config.yaml
hop_length: 160
win_length: 400
qk_norm: false
drop_path: 0.1
subsampling: 2
residual_init: "none"
optimizer: "soap"
final_lr_fraction: 0.01
adamw_weight_decay_other_params: 0
Rows from block 6 of a small audio frame classifier, named by matrix and row number. Rows with one number belong to one neuron. Each number is 500 + 50 x the weight over its row's rms, rounded and kept within 0 to 999. All counts start at 0. Numbers have three digits each.
After each neuron's rows are labels from the 100 clips, of 14976, where the neuron reaches its largest size: "top examples" is what is common among them; "peak on" is the class under the peak. Only what is clearly more common there than usual is listed. The data: synthesized solo parts of chorales (CocoChorales).
# gate: second MLP gate (model.blocks.6.mlp.gate.weight, 336x128), inputs 0-127
# fc1: second MLP up (model.blocks.6.mlp.fc1.weight, 336x128), inputs 0-127
# fc2: second MLP down (model.blocks.6.mlp.fc2.weight, 128x336, transposed), outputs 0-127

gate.86:451521561570499442450419544521506575540550514516503502536391447451483457604565612486465569511515528548481463481520480563521439488494478582537445562482526572574538553498530529479526539528537546478459574483498468509473559550516443463530489573588453500464500556544482437509536569559524559419576454542574508531442505559566572489507505423452449502501499505434417461520323589464517412473521
fc1.86:572430615500576509437544536485483524435478534425528547532452475576498469498464559507550491545512421380491475452438529549478417545516488565545544506385513550511497476505563479512459443453439469508504464519514446467521547484536543456532496454581452444486441497534353466503521569506475544408577459520568501477516462588619469523512504450510589551499622505519414520440502543584526456534457
fc2.86:503509516515501444484495492584566527588621578482473483404524490553577496545490444443458449587511558463560457376426431488465523461382498424536435526588490518499412541486489494539532480413510484450442451449511556572503486505540458536539451406527520563403486485512530468593427479407522509531410440501408522459474513508418517495539541523484463580450494541476453563545460524435478478491501
top examples: note A#3; note B3; bassoon
peak on: A#3

gate.80:512422535505527431482499474515538554472410488531561502461480605521487387472529565500471494491520552567393504498471493534483511520532475509463484414504545560461521526509378464516484482412516547478541535477525532587543500535477516552520596515501518538500513550515507526518466425493478488453450523657538432466500407549477526542477574386501642493358460442497449400532527503433463517535420
fc1.80:424438501496432569466451490509502478460519485429537564481598484451480522522475545546459444566537423464526456508582354523611441454451447552492508509481400509442451512473532510517442476494431526474460523423561422424550537547422509487510461567495606486529440491560482426376501553525507494569522461504467559560602558463495542506375504534568504503505550489505434570522475524501545458444459
fc2.80:489607497540468548530481511494404533650425495508537484568532492492563496474449529495489544473472487499487474499500472480520540552456570515477570394462497478507505523498493476487671468477525460514453460403425479538497483500488392469518483466459520518572539462488465561517485505442434407438493495423458479479459439531520468535623622408547364564451463555526460565496525443449514478491440
top examples: note G#4; note A#4; note F#4
peak on: silence; G#4

gate.283:507528447453596533534545475495523503577414501580452493526560562563526454463493450445480479586516534476487453448424517551470515565634482594550505514440433538524558572626523499486542507475521501435500451529530530529414519441585534430504485518466556494406507494572523488453456450513493537443549484436508555512468474452491496393467583503499539476462475499412384570500461465620533525491401
fc1.283:506454552520406521578449515473536493520540518508466495451486525501591458503451421464553527589518507484574546595591512467448488483513553488499572532569551463425423365487463535466509424510512453458539516585528421511649477473465523532412514478512431488492554515541522484527510454496506506518458474547465513554556455527356462612592476494516570533433563513444491517541536451558432447530576
fc2.283:561483502405542390534501431585509383515461433450522444556492493502567512488504595498575428551443574462476462468534428529449467600470437444495485494507469484550549538522522477446445488532471550533484546438433493433504441472528474469540446574530561523496468520513499420440489513442454474534497432558633543560384560477524424491479566495445465428504450524580562423521547503482545511400492
top examples: note G5; note F5; violin; note E5
peak on: G5

gate.37:444481499468478562485422515490540504564573514568448573542508527557496411560503498514450469429501486475487512476505468589471605432455509480626493499483562430478567531507578569504457433505545527510530535544502452583497506451590547456575424514508539474482593481491482488470580469531536511498495485487384459469482593521483517490542403549447405568480512485590484592516369464459494499447379
fc1.37:431512452586538562430473552590501467504600523489476573434451517548526532446472464454437476542556454484504469393421537461437606521475487452536535564533524460566597522550541392514518546387592494546519471556526479555570468503589557476467545545489498524514539470551368446515518511500497529520509485448490545535380559462475492517619489558491504560423541462469484520521486487526533477408497
fc2.37:538475575500389432460511469565513505527451485561602492576522459452485606575482531488488570542464461414482443564502541494552545478474495537540363476486496500578438503500498553421488549459420452450473584549461506496514518463431521566506504471507498517396483522431455539433499439553516519563492571513467435408537556491483560491446486489439443528586517404494583480483376445538580554507486
top examples: note F5; note G5; trumpet; note E5
peak on: F5

gate.139:450570646488535505481548520567471527499508589517559555441424499560532526448379437495408556540456554578541532476531442426518470508475499482525503483524477481431550536437465591540497514495528478504500488525545519524555532569475476467498458503486508572491500505624517498482373516574486475455427507348520454518459498418414542580505518451478499453439456404493467470478441401522542548564497
fc1.139:511514568478574459521553555594456469526480564511516662396418511602440523474390510495414531553474551594501461473511443500533459513472506498505510503566483487482467540486435513562543443447511518545436460500537479536537469516521500504560511510461591557568522508607422520472378478534497500445429476383475469509463463485467595590513509471544469467476499439509456476504426398567565539508486
fc2.139:512622461415542565470489404474501524456475465498466470557517496422453404471568544534577522480482400560455508488507476625569462521453444458580477534408472491610446545452519462487429488564507469542541486499545418476516535476546521480484469480506537582498499559528522443497604473518424499528465551624482531473590472587460476561532536582527468447525439450487497571563523500426543515486424
top examples: note G#4; note F#4; note E4; note D#4
peak on: G#4; E4

gate.173:521478430448481487475454498569487549500477470520566530518509427504492523399502490510530485551558533547452495563564492519485525446488515529578506466439544506422564461500548613467580528465533561506498487468521535494465522584476588529540465569473538479564487340525570554488550550424382528430499584559521490441411518362526425552485526524538504502545571457499556429483498367552537441475512
fc1.173:434471453534453431483471609530442508505478553570411536533543594499484507454442481525568475504544448587491505502411513436505544435453439540573560521538516460464438475490481564499523541510407496526549431533516479523460568571521513517531440547398508478540513455587633510566590595517493534499451457533579468457456430516448470496449539587581522507522506584448616512519524502572423523480528
fc2.173:523479579437590564470474489514500533494398533530492449424445444459512531538492444534465471559482594385483448521485567489549447461533545590526492415406484525476556524405460563438451496488593456496489605485438556424503483481491577515449466423537471541457523500564452445445455472549578384409531584444491423585550471492555431534484503584499477480486458481514450475476523475499469462467539
top examples: note A4; note G4; note B4; horn
peak on: A4

gate.328:515454478549521502484505507486561570420491487515490450428473499547561483588383549478454594572555617630483528587528525530501478606549466522443465480525503614457505576437535596503458553473482541497440570473526474538546560529471507522403544479527593635561500559421526555485459525555533466549443499525479507535438516577486511464435475454510462524516528452534451483519522541508541563494420
fc1.328:524450531502483547498455520509570446461479524462531541514501588502502559513506544415532499457447466548541550457476473522489515641502472488468479484465477599532547404437527473542458480502447446482559550548446522483468512561408383614545521476465492407495580492539469482455481499441445575443440474415364499482550459428587510516479594487508514497523490529496456425517394430372514534477438
fc2.328:483492561412514507354478446527491561517448470529480435586511480527588489558460635452456576439496550493474517480458484476470376520538519462528447497538482483472507537397502563545552567536506527502453508543505528340537518427585475424521492554494510513487417522490482538535579524519514458454450535541565574592500487489384452492503458494511529487476416594473465536455576521446511428500504
top examples: note F#3; note B3; note B2; tuba
peak on: F#3

gate.291:400580576549493557478426401511476470495556465544469550524479407498435523482455396491473456476511519444505440480398512405522593515482489425545425503556541455489536489590545489528613497431501568386537520511400503474446562512626537553532489517449545504515437501483462480451548439512521550460513485550574473472447519559506527506538488492546467545480443397601575512509513472541485521426461
fc1.291:605504427422468513501524551513477546506478471468541458500534522549518575513504546438580504456550471523548540529508537464525380450555484565456614449474510448540482549446384480514431520547483495543410466513450524530512540480387448456531560516511438508455542524583533537551492489492439388505478563448399544533581461460455511485538471465497541459543583589444451485586478513515653516515555
fc2.291:531447487517578473502511410511532514424520553525513451496574506449407428434481460556483518454474522444443510416454467532551554566566504572503571470547539480469518483535558432515564517446534499434480376451466541407469463511494534505485456470452528383497485483668478520491499612491533445466541480495561511497521498453580452469458543471609478384522508488462414530452567517510502453510608
top examples: note F5; note D#5; flute; note F#5
peak on: F5

gate.7:413602534504518551485562465599432500508489531539548486535466469495498512428465508535438503445466477563512473388548470533523583515466513494588476525494513474506479540576453481532559556448516608398531509479454504498498613556560500632480499470402481460542513561420453487427635558535470558549533550517494505534388582532449499510606552526461519505502484544584449464443486471495457486448510
fc1.7:488405452525591470569427487502504413517479491513524488545575478513516453516532452423532567561533435465484558543489450475521546489508568510401538572462425572532497519503471453417571496480541376545498490594486492451536525517442552432538421499558511471511508468604502499541284524499514545539557584463543491430583485467554542511472535487504534476517425507393478500513540451531543504526525
fc2.7:488527516556499479477630502495471565487532557501534471549417565372537493417539469510548538467528497488470498474515594555556488500506534554478527413556493538488490527374528498516499483487471641591457423455504524550572515490429547531491546435437483551525461488472534520601444578489420503446521508504493522418506452508635468540467506493538520345445500542473449504560486469485418523479576
top examples: note F5; trumpet; flute; note D5
peak on: F5

gate.63:470512523462473512536505559586523542486377545586550581495549492511504455479562465465549469523494520501497502565597554534480539633497405552520502563509418590470579521503429504557535581503483531481485528507484460499451493577492386492504493526455590549484574594500452507508527550617492539521516505466538460480462512514617521563493404428509527550578505454427510449425485468494607423496540
fc1.63:506539509498564473509486542519521469512538517577542510532574448486561420431589491482563453473556584501546498468527556557490522541514384617539474542516472530544540551530424441563562503390456469377505435519572481503542474559512396495526521472501443507449574423434506474479523556505545471560503420447440420448549466441594500512470407457501467494454477431504516499500458392528500529386544
fc2.63:502550516550409467481461484496623555459536531522438486500498643484504550491522498455618531542478520579549474465448541428533506490498613498588502502544534548549520479494542574569496478606467530481507522546501593558553540474524459624467557550569555450506444484579584476496485452500440548422441551614433512521508503471554525506470508552503580436572528504445474504463541547481544554567448
top examples: note A4; violin; note B4
peak on: A4

gate.44:463514490452499526562482489529481476380430571549554379501525508572453392510484434438438520496489561644505488578421506473517494500539497502483482528538509567485524476582543542459587458467395442560519514425458547547476423573500475478512410535505451465600516502491477471499521410583513483479557484445505532448490534390487477566492500552610587457535462466467544570432462513484512518454443
fc1.44:531490462439536395515499553515583489535452407562508503567573511556547422413471505501526540479533484520438484481561482427564521399469523532464447519515509491453511501542472501492441407454548520579451488550471471563575468567560441520505443531470444555510576500539516503505599492586538510579460485506544567530466508428467426434559577514579624542430543408500524514366451524491502507545431
fc2.44:538520573486551543440533578488499446599653503616477483609469485420507517531456513516483449535486517481562516495527479606476500531523600509531451507499535561544526525400502557477544459607404537399468471544473498521522579435463500487516515443527497478489382412455478525561494472515481486502483542428413424420475457590484478502459485561547493497552446560450508407528541524488554470533532
top examples: note F#3; note B2; tuba
peak on: silence; F#3

gate.277:475568493422428472529480552544465553519493473479546473402490416500485468483567435534543467530434492526506516583554524539526553551540545461529516477427444580538434455481554572423467481430496569463488483596469458521562538504443488530514443538553586594498605522635609526513487527471513415417485564463514535519422436483495461545477440452471577577495528470484503453560509461566388500435521
fc1.277:506533433467524466542532567496456574438507452577485437521561462494608516544487536501506569457500466507546529552451514526450500433457543430585533496541539582514461532563405440618463505471472488462551553516452484574499527532504454479436564489476525551498422606581508449578565447489579416494459474493539504473597511499422451517442453578557581462486541624472465391509556521465453557526509
fc2.277:447439513512545553516423378486463423497542496534485510427463485416459521548480445561535448411516462454570568556502432497526509503567448507436514667433432533438627535478519457423523494445540605488490496507492550463478442515431560486444440566496401462496470505500523551423513461437519483509533385499433517493494521514416496507496457459452505485522476446569490415536535461424439473542529
top examples: note A#3; note G#3; note C4; tuba
peak on: A#3

gate.279:505558494429491442521490526475586537520567460512567442514487516459558475553564478500494495426456465537533466645527532525600496500675554502480499463508531531470404562502491470484480527615520580548502553567433512472491485550557518430579480565380462554562519550513481515421488481557522490517507550593518462386389544469560504560458518481544598493509537442501531568498498532488458489496495
fc1.279:452532517488507420558613431538563495592483489528571506378482488431531521638491516535584582523537486504561523572540449517479548499462506519468482424489550521588451477437447448559562451620582486552536567494511457412533593555522500513492458507445549544598481565475485536432427574504529497525513504540546598463434482483509499483442566488508573481475570436493499454492543519464516532461430
fc2.279:535530446514476440463460525404508547411501481575471472441463548435472461424444571390392446587482591454468535498482575501562461475517456446456461513489594424417546452545472520491435557484473564445532444443430474524472467587505529476453415566502409507499514485454540478449615483492510547482428538443402508495531471528519537498522516529427516481558385402515522489406494506509529527473513
top examples: note D5; note C5
peak on: silence

gate.213:536506536578478577524546574417480476415419490595472531457508584543544515454548479598519604484528526615500494525658477484594490510457504526495528530481413437477494493513540513514535498507494397511480421522514496470577618534529452422481510517468463531605490506444632480489462501521578466495540468461469398549458515550528482472467498457470512552427516502518442513518421440460574477478461
fc1.213:397483546566460361537519485532485557479523455540497558455554568543608562494449549605508545488518510532442460501587442401465448526427512497507459549393502523466520419551510431512427544502503411426442425485545544525499432473531546481535542549464471435522492489502554506512593582450600490520539379490489413471459515539503465523489480437454574475461450428459451510521553485472512550549514
fc2.213:500483465509512488493483642503462555635503496463508510457486398485424536514583567512529514442475538431442547498446537542521435414483512405477533405558467535560530581463508481572525425431550508492602631487543515492476530401499433520486498467508489526509470530450495448523434413551502525536507508680538504458537477441463531538529497449463460458557496449458510547542461432450522527546472
top examples: note A#3; note G#3; cello; note C4
peak on: A#3

gate.256:418484488533452502510503505461507551485507438515540608517572517545511501474519496558418509497520559516528507541593474568554488445550534508477463484542427529508573543516606566613584430448533502486600478463506582466578612515487403541602500596496493531438516502578539409453489431528445433440608491479441479586498523505503500601525468424475480487391521492560513533527454493465508500549515
fc1.256:604520478473483467477519582563489515515520546519504461538501438478507451438501449469511487494512396431445459555509609525527419533492573406485552507492657456566512523489472519489535497574475505538400536557454518544455498489475553488386540432507512497533451559467438517471481451495555616486464588513484525522505556556605573531538448495529526536517519519390474503315514482519521473460471
fc2.256:404474480516495461564489400413466554447518497526529480489496538529445441566590455550477557546465473541497472604491553508513519534510464480473505502474451499512523567511521502528565562532416443553498449444506514342550536513457445576535385537494405439536499472491602453594486510448533404598504466455497476441563417425452508513481421500566459499469525465543483490564528533477514580540392
top examples: note F#3; note G#3; note A#3; note B2
peak on: F#3

gate.237:471512523557543390565478497567397457392488569565533481573436520530443492457548492459418549534455500452477498504533506502498495474563560522646499482463533445372439474479590532517501581438491445482529484496467477457524538518584448512473519545496472451537494484519408510565551546531438518437544505464449486516455497419573535533492423381465586498519545543516488494513424623417502457483444
fc1.237:576537517458465468451484546481497480507440473571550449492472545546530531533476466546493387548617455488456450424553515486465463550554381465487558491492417501510503432553477523454517517524541516473520440489517519412410430506507510620451433492549494537495471506428553547464547527472507568540491471339387509486467574497459494432504504422458501541484426499395416460433463532561470406556502
fc2.237:452575509593502538486509487532455461484507514476499505528479416449510555474536440460506566463425484558460515601417493480539573477577485507576523509476514543435472604402543568531529487593453602530510491442456472558525546434392511476512551447570547430522542527560488490528452495534486491461549533528439444491447457530514533562572565515477514400558502498470652544457550476458486533385404
top examples: note F5; note F#4; note G#4
peak on: F5

gate.333:477535468597533451577545465589432561527418568540573472506575464471503510579565457477452504454556592541501449499520550481552514489534509448528500526466551520583533529504339534498488519440524495521506511375525551537527508614478497508542447559528460382559527512477489429459559464432480505490580601497512485460442491426532614458426475473525596457522516426468464539451494469500474525525443
fc1.333:524525543470441525508512420591518534550470579439565471487594452505530387550500519407492531483476435505452416567573492471498609494511587561453501485442462553567469539507483519446522449517569495542353524472501597462562511505538501571556471517475480488547508429520434511486438520542596534518502448435538572552420499459535501448458528474537520519447458483513455488481621421564416419465471
fc2.333:500470445609523450545487490480453526536580542558437517530393478453446513545522445513515530368494564483426508427461563476554536465584574473458475535459573489529555533554543475505512530437499496431537440513489498484492523588532551532442479500481620499546495451431490455563474508421412507576469459522546458472521580568539527503471497483504595653494554533477475422550426429510602522492537
top examples: note G5; note F5; instrument: violin; note F#5
peak on: G5

gate.220:501465559525458490557465486518563509453482483486486451481382453538537416498464513494508540465467606509524374487559469568546498499571486501515503593464494535447551568459549572531460499445469507489474510443571506473502530630461532443488428521514584524577442528505574479452503493516466529541554480541376376481519382376485535489477537526544536542519590468552522465519526462446463487414387
fc1.220:511511529586574513501446454512414544504542596580504414474561425480452496474556480528522468568530536499518465503550502428427504500568534512532465399494542432525538576468487461542485559546450510482469490529478566546529551439511483503358579500444500535498487542475446442428531425497520469556427507457467445366564501498599601514465469515467413491630529524477537510511500417489563401462520
fc2.220:485496401488439524557451605532605545600537458470475567506556457511624415506478521410464483528501427520489551465471499443546555522455522420556422444516461451414518484571514469497564431468498519490524504477519553508480459467454532559476390525491611503497525568513611423551502598508405450552470451496485511455463479460376512559512451428456478426474478474478488460507502557435528518507525
top examples: note F#3; note B2
peak on: F#3

gate.261:431483498413489455531555539443521455509563465482572566429513472579490551510611487573526447429503482519523402465528543533540494500566493534566559573463425491492593496531518537565483450552534564488561519487507599544533498397488611452514546489449483469480602509426539476480496494543433424410546511436422484512366511507589472494478527415517507489541611465567485544440476497559460503484514
fc1.261:519493524559481508407512538448499469476455503489561546405570425382590406517462537464396444543483588596547511549397472580572462488573567454463528513491525477464454621498545490553504431524469520528426474515513518504535433579506433471464449487462569534542485456538502463493421475513532584514527555564534511495607532607467476472455546538550419451439467482538468525445460469484527437501532
fc2.261:520474414298418455523522498506517520521500394486535464531477464477570519527471570547482491479576404482527534520558455507527463483525488545462506516497521526474596445503493499464518536609479395437526550574507502425549556442464495499691474506476456493509461475471454495526549510478481441467483468423477495476580485405471420452473575526510537417583508456537530463544509485530480583447476
top examples: note D5; flute; violin
peak on: silence

gate.218:505437575481507498473483515500460540587507511602484486543572527551496519455517496556524509516606489489512488575581513472476473423515493540535505539442553553434542476460399435538515432493465455476544373583458516540492585570558519448447561552509524409553521469541547488457468542622516484429613510500558495468491416503480596516493530419474492565467450460540502463624402456545569445494466
fc1.218:541530548435504545532536474503517493571489507496535524564507529569498414410429497522512413520460505474583534565519542445539390432549512569484588467547446545519486500466521423452503451507469362535483528550503434406456603529535470453409524629449434458532550479517575491369550521487489468466539546461464535459522507463477489439429502543462490502414490529588476511532451399432495524561504
fc2.218:518456420538436472520446560554555450575419419420456528513482539439498613475556416537460485501572536439533506492479428509416503538548402419500538585521525528517479497516543671399456532489550508447534501484518597518561499454529533449510472481503557584526514498488471462485446500447583528466543444599456539484459540554496525465474431479486428445506459514480557500520598544421505510454430
top examples: note G#4; note F#4; viola; note F4
peak on: G#4

gate.200:428512548559519538478501473514450500471402504511569492489448500523429467490470496622497445500537545592473511559535476507484425447484503617543463566435453445419382547499532522540596464473473447496526466440571581481453575543651507508489478532481487544600548466578491527479498563505514520496609563489463571510459491412535525448512481426452487433487485466424539551538447454495522466453602
fc1.200:497488580463522561522471482531488438567497450468505491472454470459475460485434509549499374477496459538445478506558487571513508458476457612461354576508504562456422562475437540517611400602500435515542482431567547530531548525524505527479476511495540564602542535531447521481477484548508527374570546514502551532428484502601553422527554568434472484540463513459545478523467510490515440391562
fc2.200:502458442503568435461471598490492613440492561439475580522476442563521642421503392463544522457536535471508518479495502551507509489543460507534611567550543459502569464508525431446488502426508564587535462601467513495545550507457479589496449570364494489573529504446531562563455447558520511531495436537559514427583510470468422471531447488478460547511473482474441541551481457532491538529411
top examples: note A#3; note F3
peak on: silence; F3

gate.3:520595575608492531467543564507538554646464486455627498521480504531473543443468525427501446432421514568464452481519486538544558562505544617466458492463549515413486491489521441553557578471483516525525514542514501549453551549591576451406487472498626557514495500529564529535464412473506480477534536556528572518464515520511426451420480441510546490538409518461489543586500474451446440467478
fc1.3:520550463532517533473501564448565550594524441483526551500483528503600550463453526518503455410462565554531426529453467530447542441439456564431502531498617486415463478492556434560558641459479429511536441571507371501489451609526529490516464507531489522553526554483521478583537434447485515508479523557517521568552452541434402506519474461425565523537496496406546576600474487512452482473534
fc2.3:582471499491546444614389398485536464508534493480493513481439536507438440468513551467470415631508518465460537625534464471595500486522485556479489532417489476608487467424395516478567467497493442504488462404530500515530464418480482441423470566472531500465557524493589536413504493503533468523560494475479570412410545498421407546541480469541506538552502486480587480514574516472530528517427
top examples: note D5; note E5; note C5; trumpet
peak on: D5

gate.171:505503565531597450491514613466583492468433474458514522480552466480470457450492577485465523487459570555504561502507495596576606452479502469476500411430610490516528317487489528491498425446553537495565510500546467551541521554504426456497492527537565522548536445453581548447465453541466519487511560553576521519466458443399460478398523482501492517446440437460430436455493449423527436502466
fc1.171:551489507522476584470532568500542466542453428472465534535478441478506577520561457523550567507378571569527570579424460541510563502415360547434457442381651464469560483483541469495572538558492545536509508505531431511515513571434456514425452446441604473471592428526528522549487560495452555531523479550541507515561461470467467500535504502465540508537462529523420568510450475515509522459443
fc2.171:478520450542460495489427465471436523558483525504640479427460531486533477476463471518432419523535477480527467488554552509487435609450573496411445553472549425489562450540494481439516575489411485408373546453479452475449472375562522410450606507448506566518512520429544468505510482513506490552552503436468525474388538506604413574524509483532556563472506442437537514479495556513501522524460
top examples: note D5; note E5; note C#5; note B4
peak on: D5

gate.289:418526507480530503486474523435481507494514430467496489495513508439444551608471493501469605405491430587415406499500584505537564523530480545552519595491568478499518468539571482517483509521505555514534506505497452577493516523604496526508436557569495546557478509550457407476535438605436509493512426625546430470501516522559448474427599543535513674495479433499575484519499493565531523439537
fc1.289:592428491484477562550470492525577452524525618497530482491507469430442465617599492508550485519441567468481503493505419541611474452480552499543508531510513457567475514530572467594557526530536443508494441527493498440427445560453534500468432471468482454470545546507527505442510550356502457479489507462522493503541457371498506391544555488455479496475501518603474473431520362574580565517517
fc2.289:417482524468504475521496442554476543538457490569561430527485493557516538510469489453522564443521462454568465511441594524406424557539497547538514494483554588405449556522482445472433474505462574468483671446566455491569525483553520569438501510578459557584396477506491508471495543508551524502474537499467550490519514523452442489361518506558467511577438516448458399538426505457454438499602
top examples: note F5; note D#5; violin; instrument: trumpet
peak on: F5

gate.90:539502543412474445531429481541504544467433416430550430580496486462486471416421491468463500468517481471516505475507483513527573493507441452481450415493529454487615521502432514444427497482517517437449500482557422523542533497562554635547411596571516553609507439492458521528542518552481459531463551527493449455431419510593549373436532504494487478562492433497560497605460445532496478460570
fc1.90:464349439547438445586413515507478525504441515541509522434483512493538563440562456544500468518446501497524454459521415515556510469477529521535525529464456446531436467467589490478531477514453530622643475436451607389478470485508497399452447414441553476553527574565560469457465440468466474472457469507490495478490455564423476434598483468474560547529511478521525511520424441512454471489409
fc2.90:543568534439506424458573523563497482495477539502532532511510482526614418510434494430526481515552452448457492472487595508464494404521511443406499489515497536577601495645614584505415511502523498426482551575489485487574495563574506549470521467513440553581446406461510484462498495402513530557549452481545455472446451473385484544533492461419549530456518509412485583506482520567472492511536
top examples: note D5; trumpet; note E5; note F5
peak on: silence

gate.280:460557611482504537550459451462437593520466422507522483597542571510489557462423542501455512453533477550473539476487519511543598434533417428566492509464449474516466469562553478532490548459541474510471480428502538568420484500543578412450466535478487533662471549532471490449423488501458515561435461519446472520498371506460386382448538522582464557490477443533517500566470447471525535461497
fc1.280:519435383576449480453527575551526490546525574508525545425418479477500434465537427420564482536412480390509488525534546521510509490478514517479535456523537590466527517468383561453565455500469518508491491542423410489513545435428468521586553468523485462416525524469540429503513519541507466426548609470603518461523607484500525559591427506407538423484522552515476469443515574495448471536555
fc2.280:573452545445559496448513519523547522473541432474531534527518437513489551411460465508472448496515478641524573506487435498614571536498456446489544491597466438492433454492495401389492577455426437476447489604485535483515491516508651570467473471511512510518571440453569496482499525404543566465451519524417566601462499478537556466430552472488526514532578480549509539503509571442534470453512
top examples: note G#4; note F#4; note A#4; note A4
peak on: G#4

gate.215:487517607543530553491409621481533469495483401534551457573511472477489541539419603517425450513588515528541484567520519528446559489505473459510555583496493506500564556488549547565450480555645480559506485453466507459401507478479545460540524489488509499496534564463455530454470552515547468477567557564433388502480425432434466548470575465459469586533441374443494504575515466486500437533508
fc1.215:582477458518523531381451524472545514459527520523503465544462398519549508518468425391525450479414502457523488524475461506550515535514477529497592542588549606550478562551591594420532454584559518529600525535528430530520576472490533507536509458527392474534510537473527505510503482501412539544453474571549525564447526494545554579532471534512543419579553494473528416433565418462405498534559
fc2.215:527486431450520413476593532522618490535532471491443510497535437441451434457539460539525520448468474471513568549495501515502550483584536422487516478472444501477516447446440641417425581486463377562516578543485522403458556550489583499501518409646440508511485513514520525522515536442588454444523530444502547495449541444430482486461524453534461524450535531615523472488486535489465457412500
top examples: note G#4; note F#4; note A#4; instrument: trombone
peak on: G#4

gate.294:509660588405551475544482529458515504532541445547544516534488452409457424455566511524499488486472419498525432548474502437484562484478447494413556507542461486501440580486471571484533490470529527508494486512506404492489434492550503535537413536604457512570561571496405491409494463543466526537479511518535534514577397507512573435478401473520608508459476503479458408480484411430440508447579
fc1.294:464391407583504438464470494519464503471511482424404512499456626558557554511448476493465555501506554476530475488533515456451492455574514599545497483528454569417509459531534378534416522450512502513495445468612636534474549553489493592600519512440520488419488523480483465532503501506547490499426415473495553519431459447558501602521511453505463447560473551514546563500539536587538482449439
fc2.294:577507497522514553454487480469490467505532513526575509468504386455465410499560520491491397549530534558526475467444469516472481585479483476461598458537444558541470536464544634456503450439589546472422473527487442509564524516556569402446450530538453468602515381444464578624461473501576524483556550507481479554603447478448473408526521494538449557530522522505495443567496466470448517488579
top examples: note A#3; note A3; cello
peak on: A#3; silence

gate.75:389591586522523569536485594510497550560542468415528489486534598608397496544456538492455565482446571592419440441539578494484532485532446498494522492464553454567502559537506572416535492555529527502578511510527487515576532485574536487483447457564454552492531472540548533536441565538417535447540570535568460427440552479597570530492584566499518427479543447449539522474513487543510472493528
fc1.75:596494492475538521466506475486474604388501421574526536476472479453630522509493430493508524451628452430566552519512458513434487577483527553568519463560480439501524525527550411570399513505470446461580502542548545495510525518493401491523573435467484449516489502431489487510501481492507474541397532491438428585484506567470423533421477490414491594483431502480426460549590478477500478564580
fc2.75:426591624476466365590547494549476506501557559451574432474572575498454461467544518494449553439587530600478474535458582510515576499522488445505559468483471523511505464457497488485434457526522501529483513518593448514458440481545514536439374569579472472451563461546480514493535485506523491463558452545523537429429575451486537444441485621517570467579499510435568490545545500543549474434487
top examples: note A#3
peak on: A4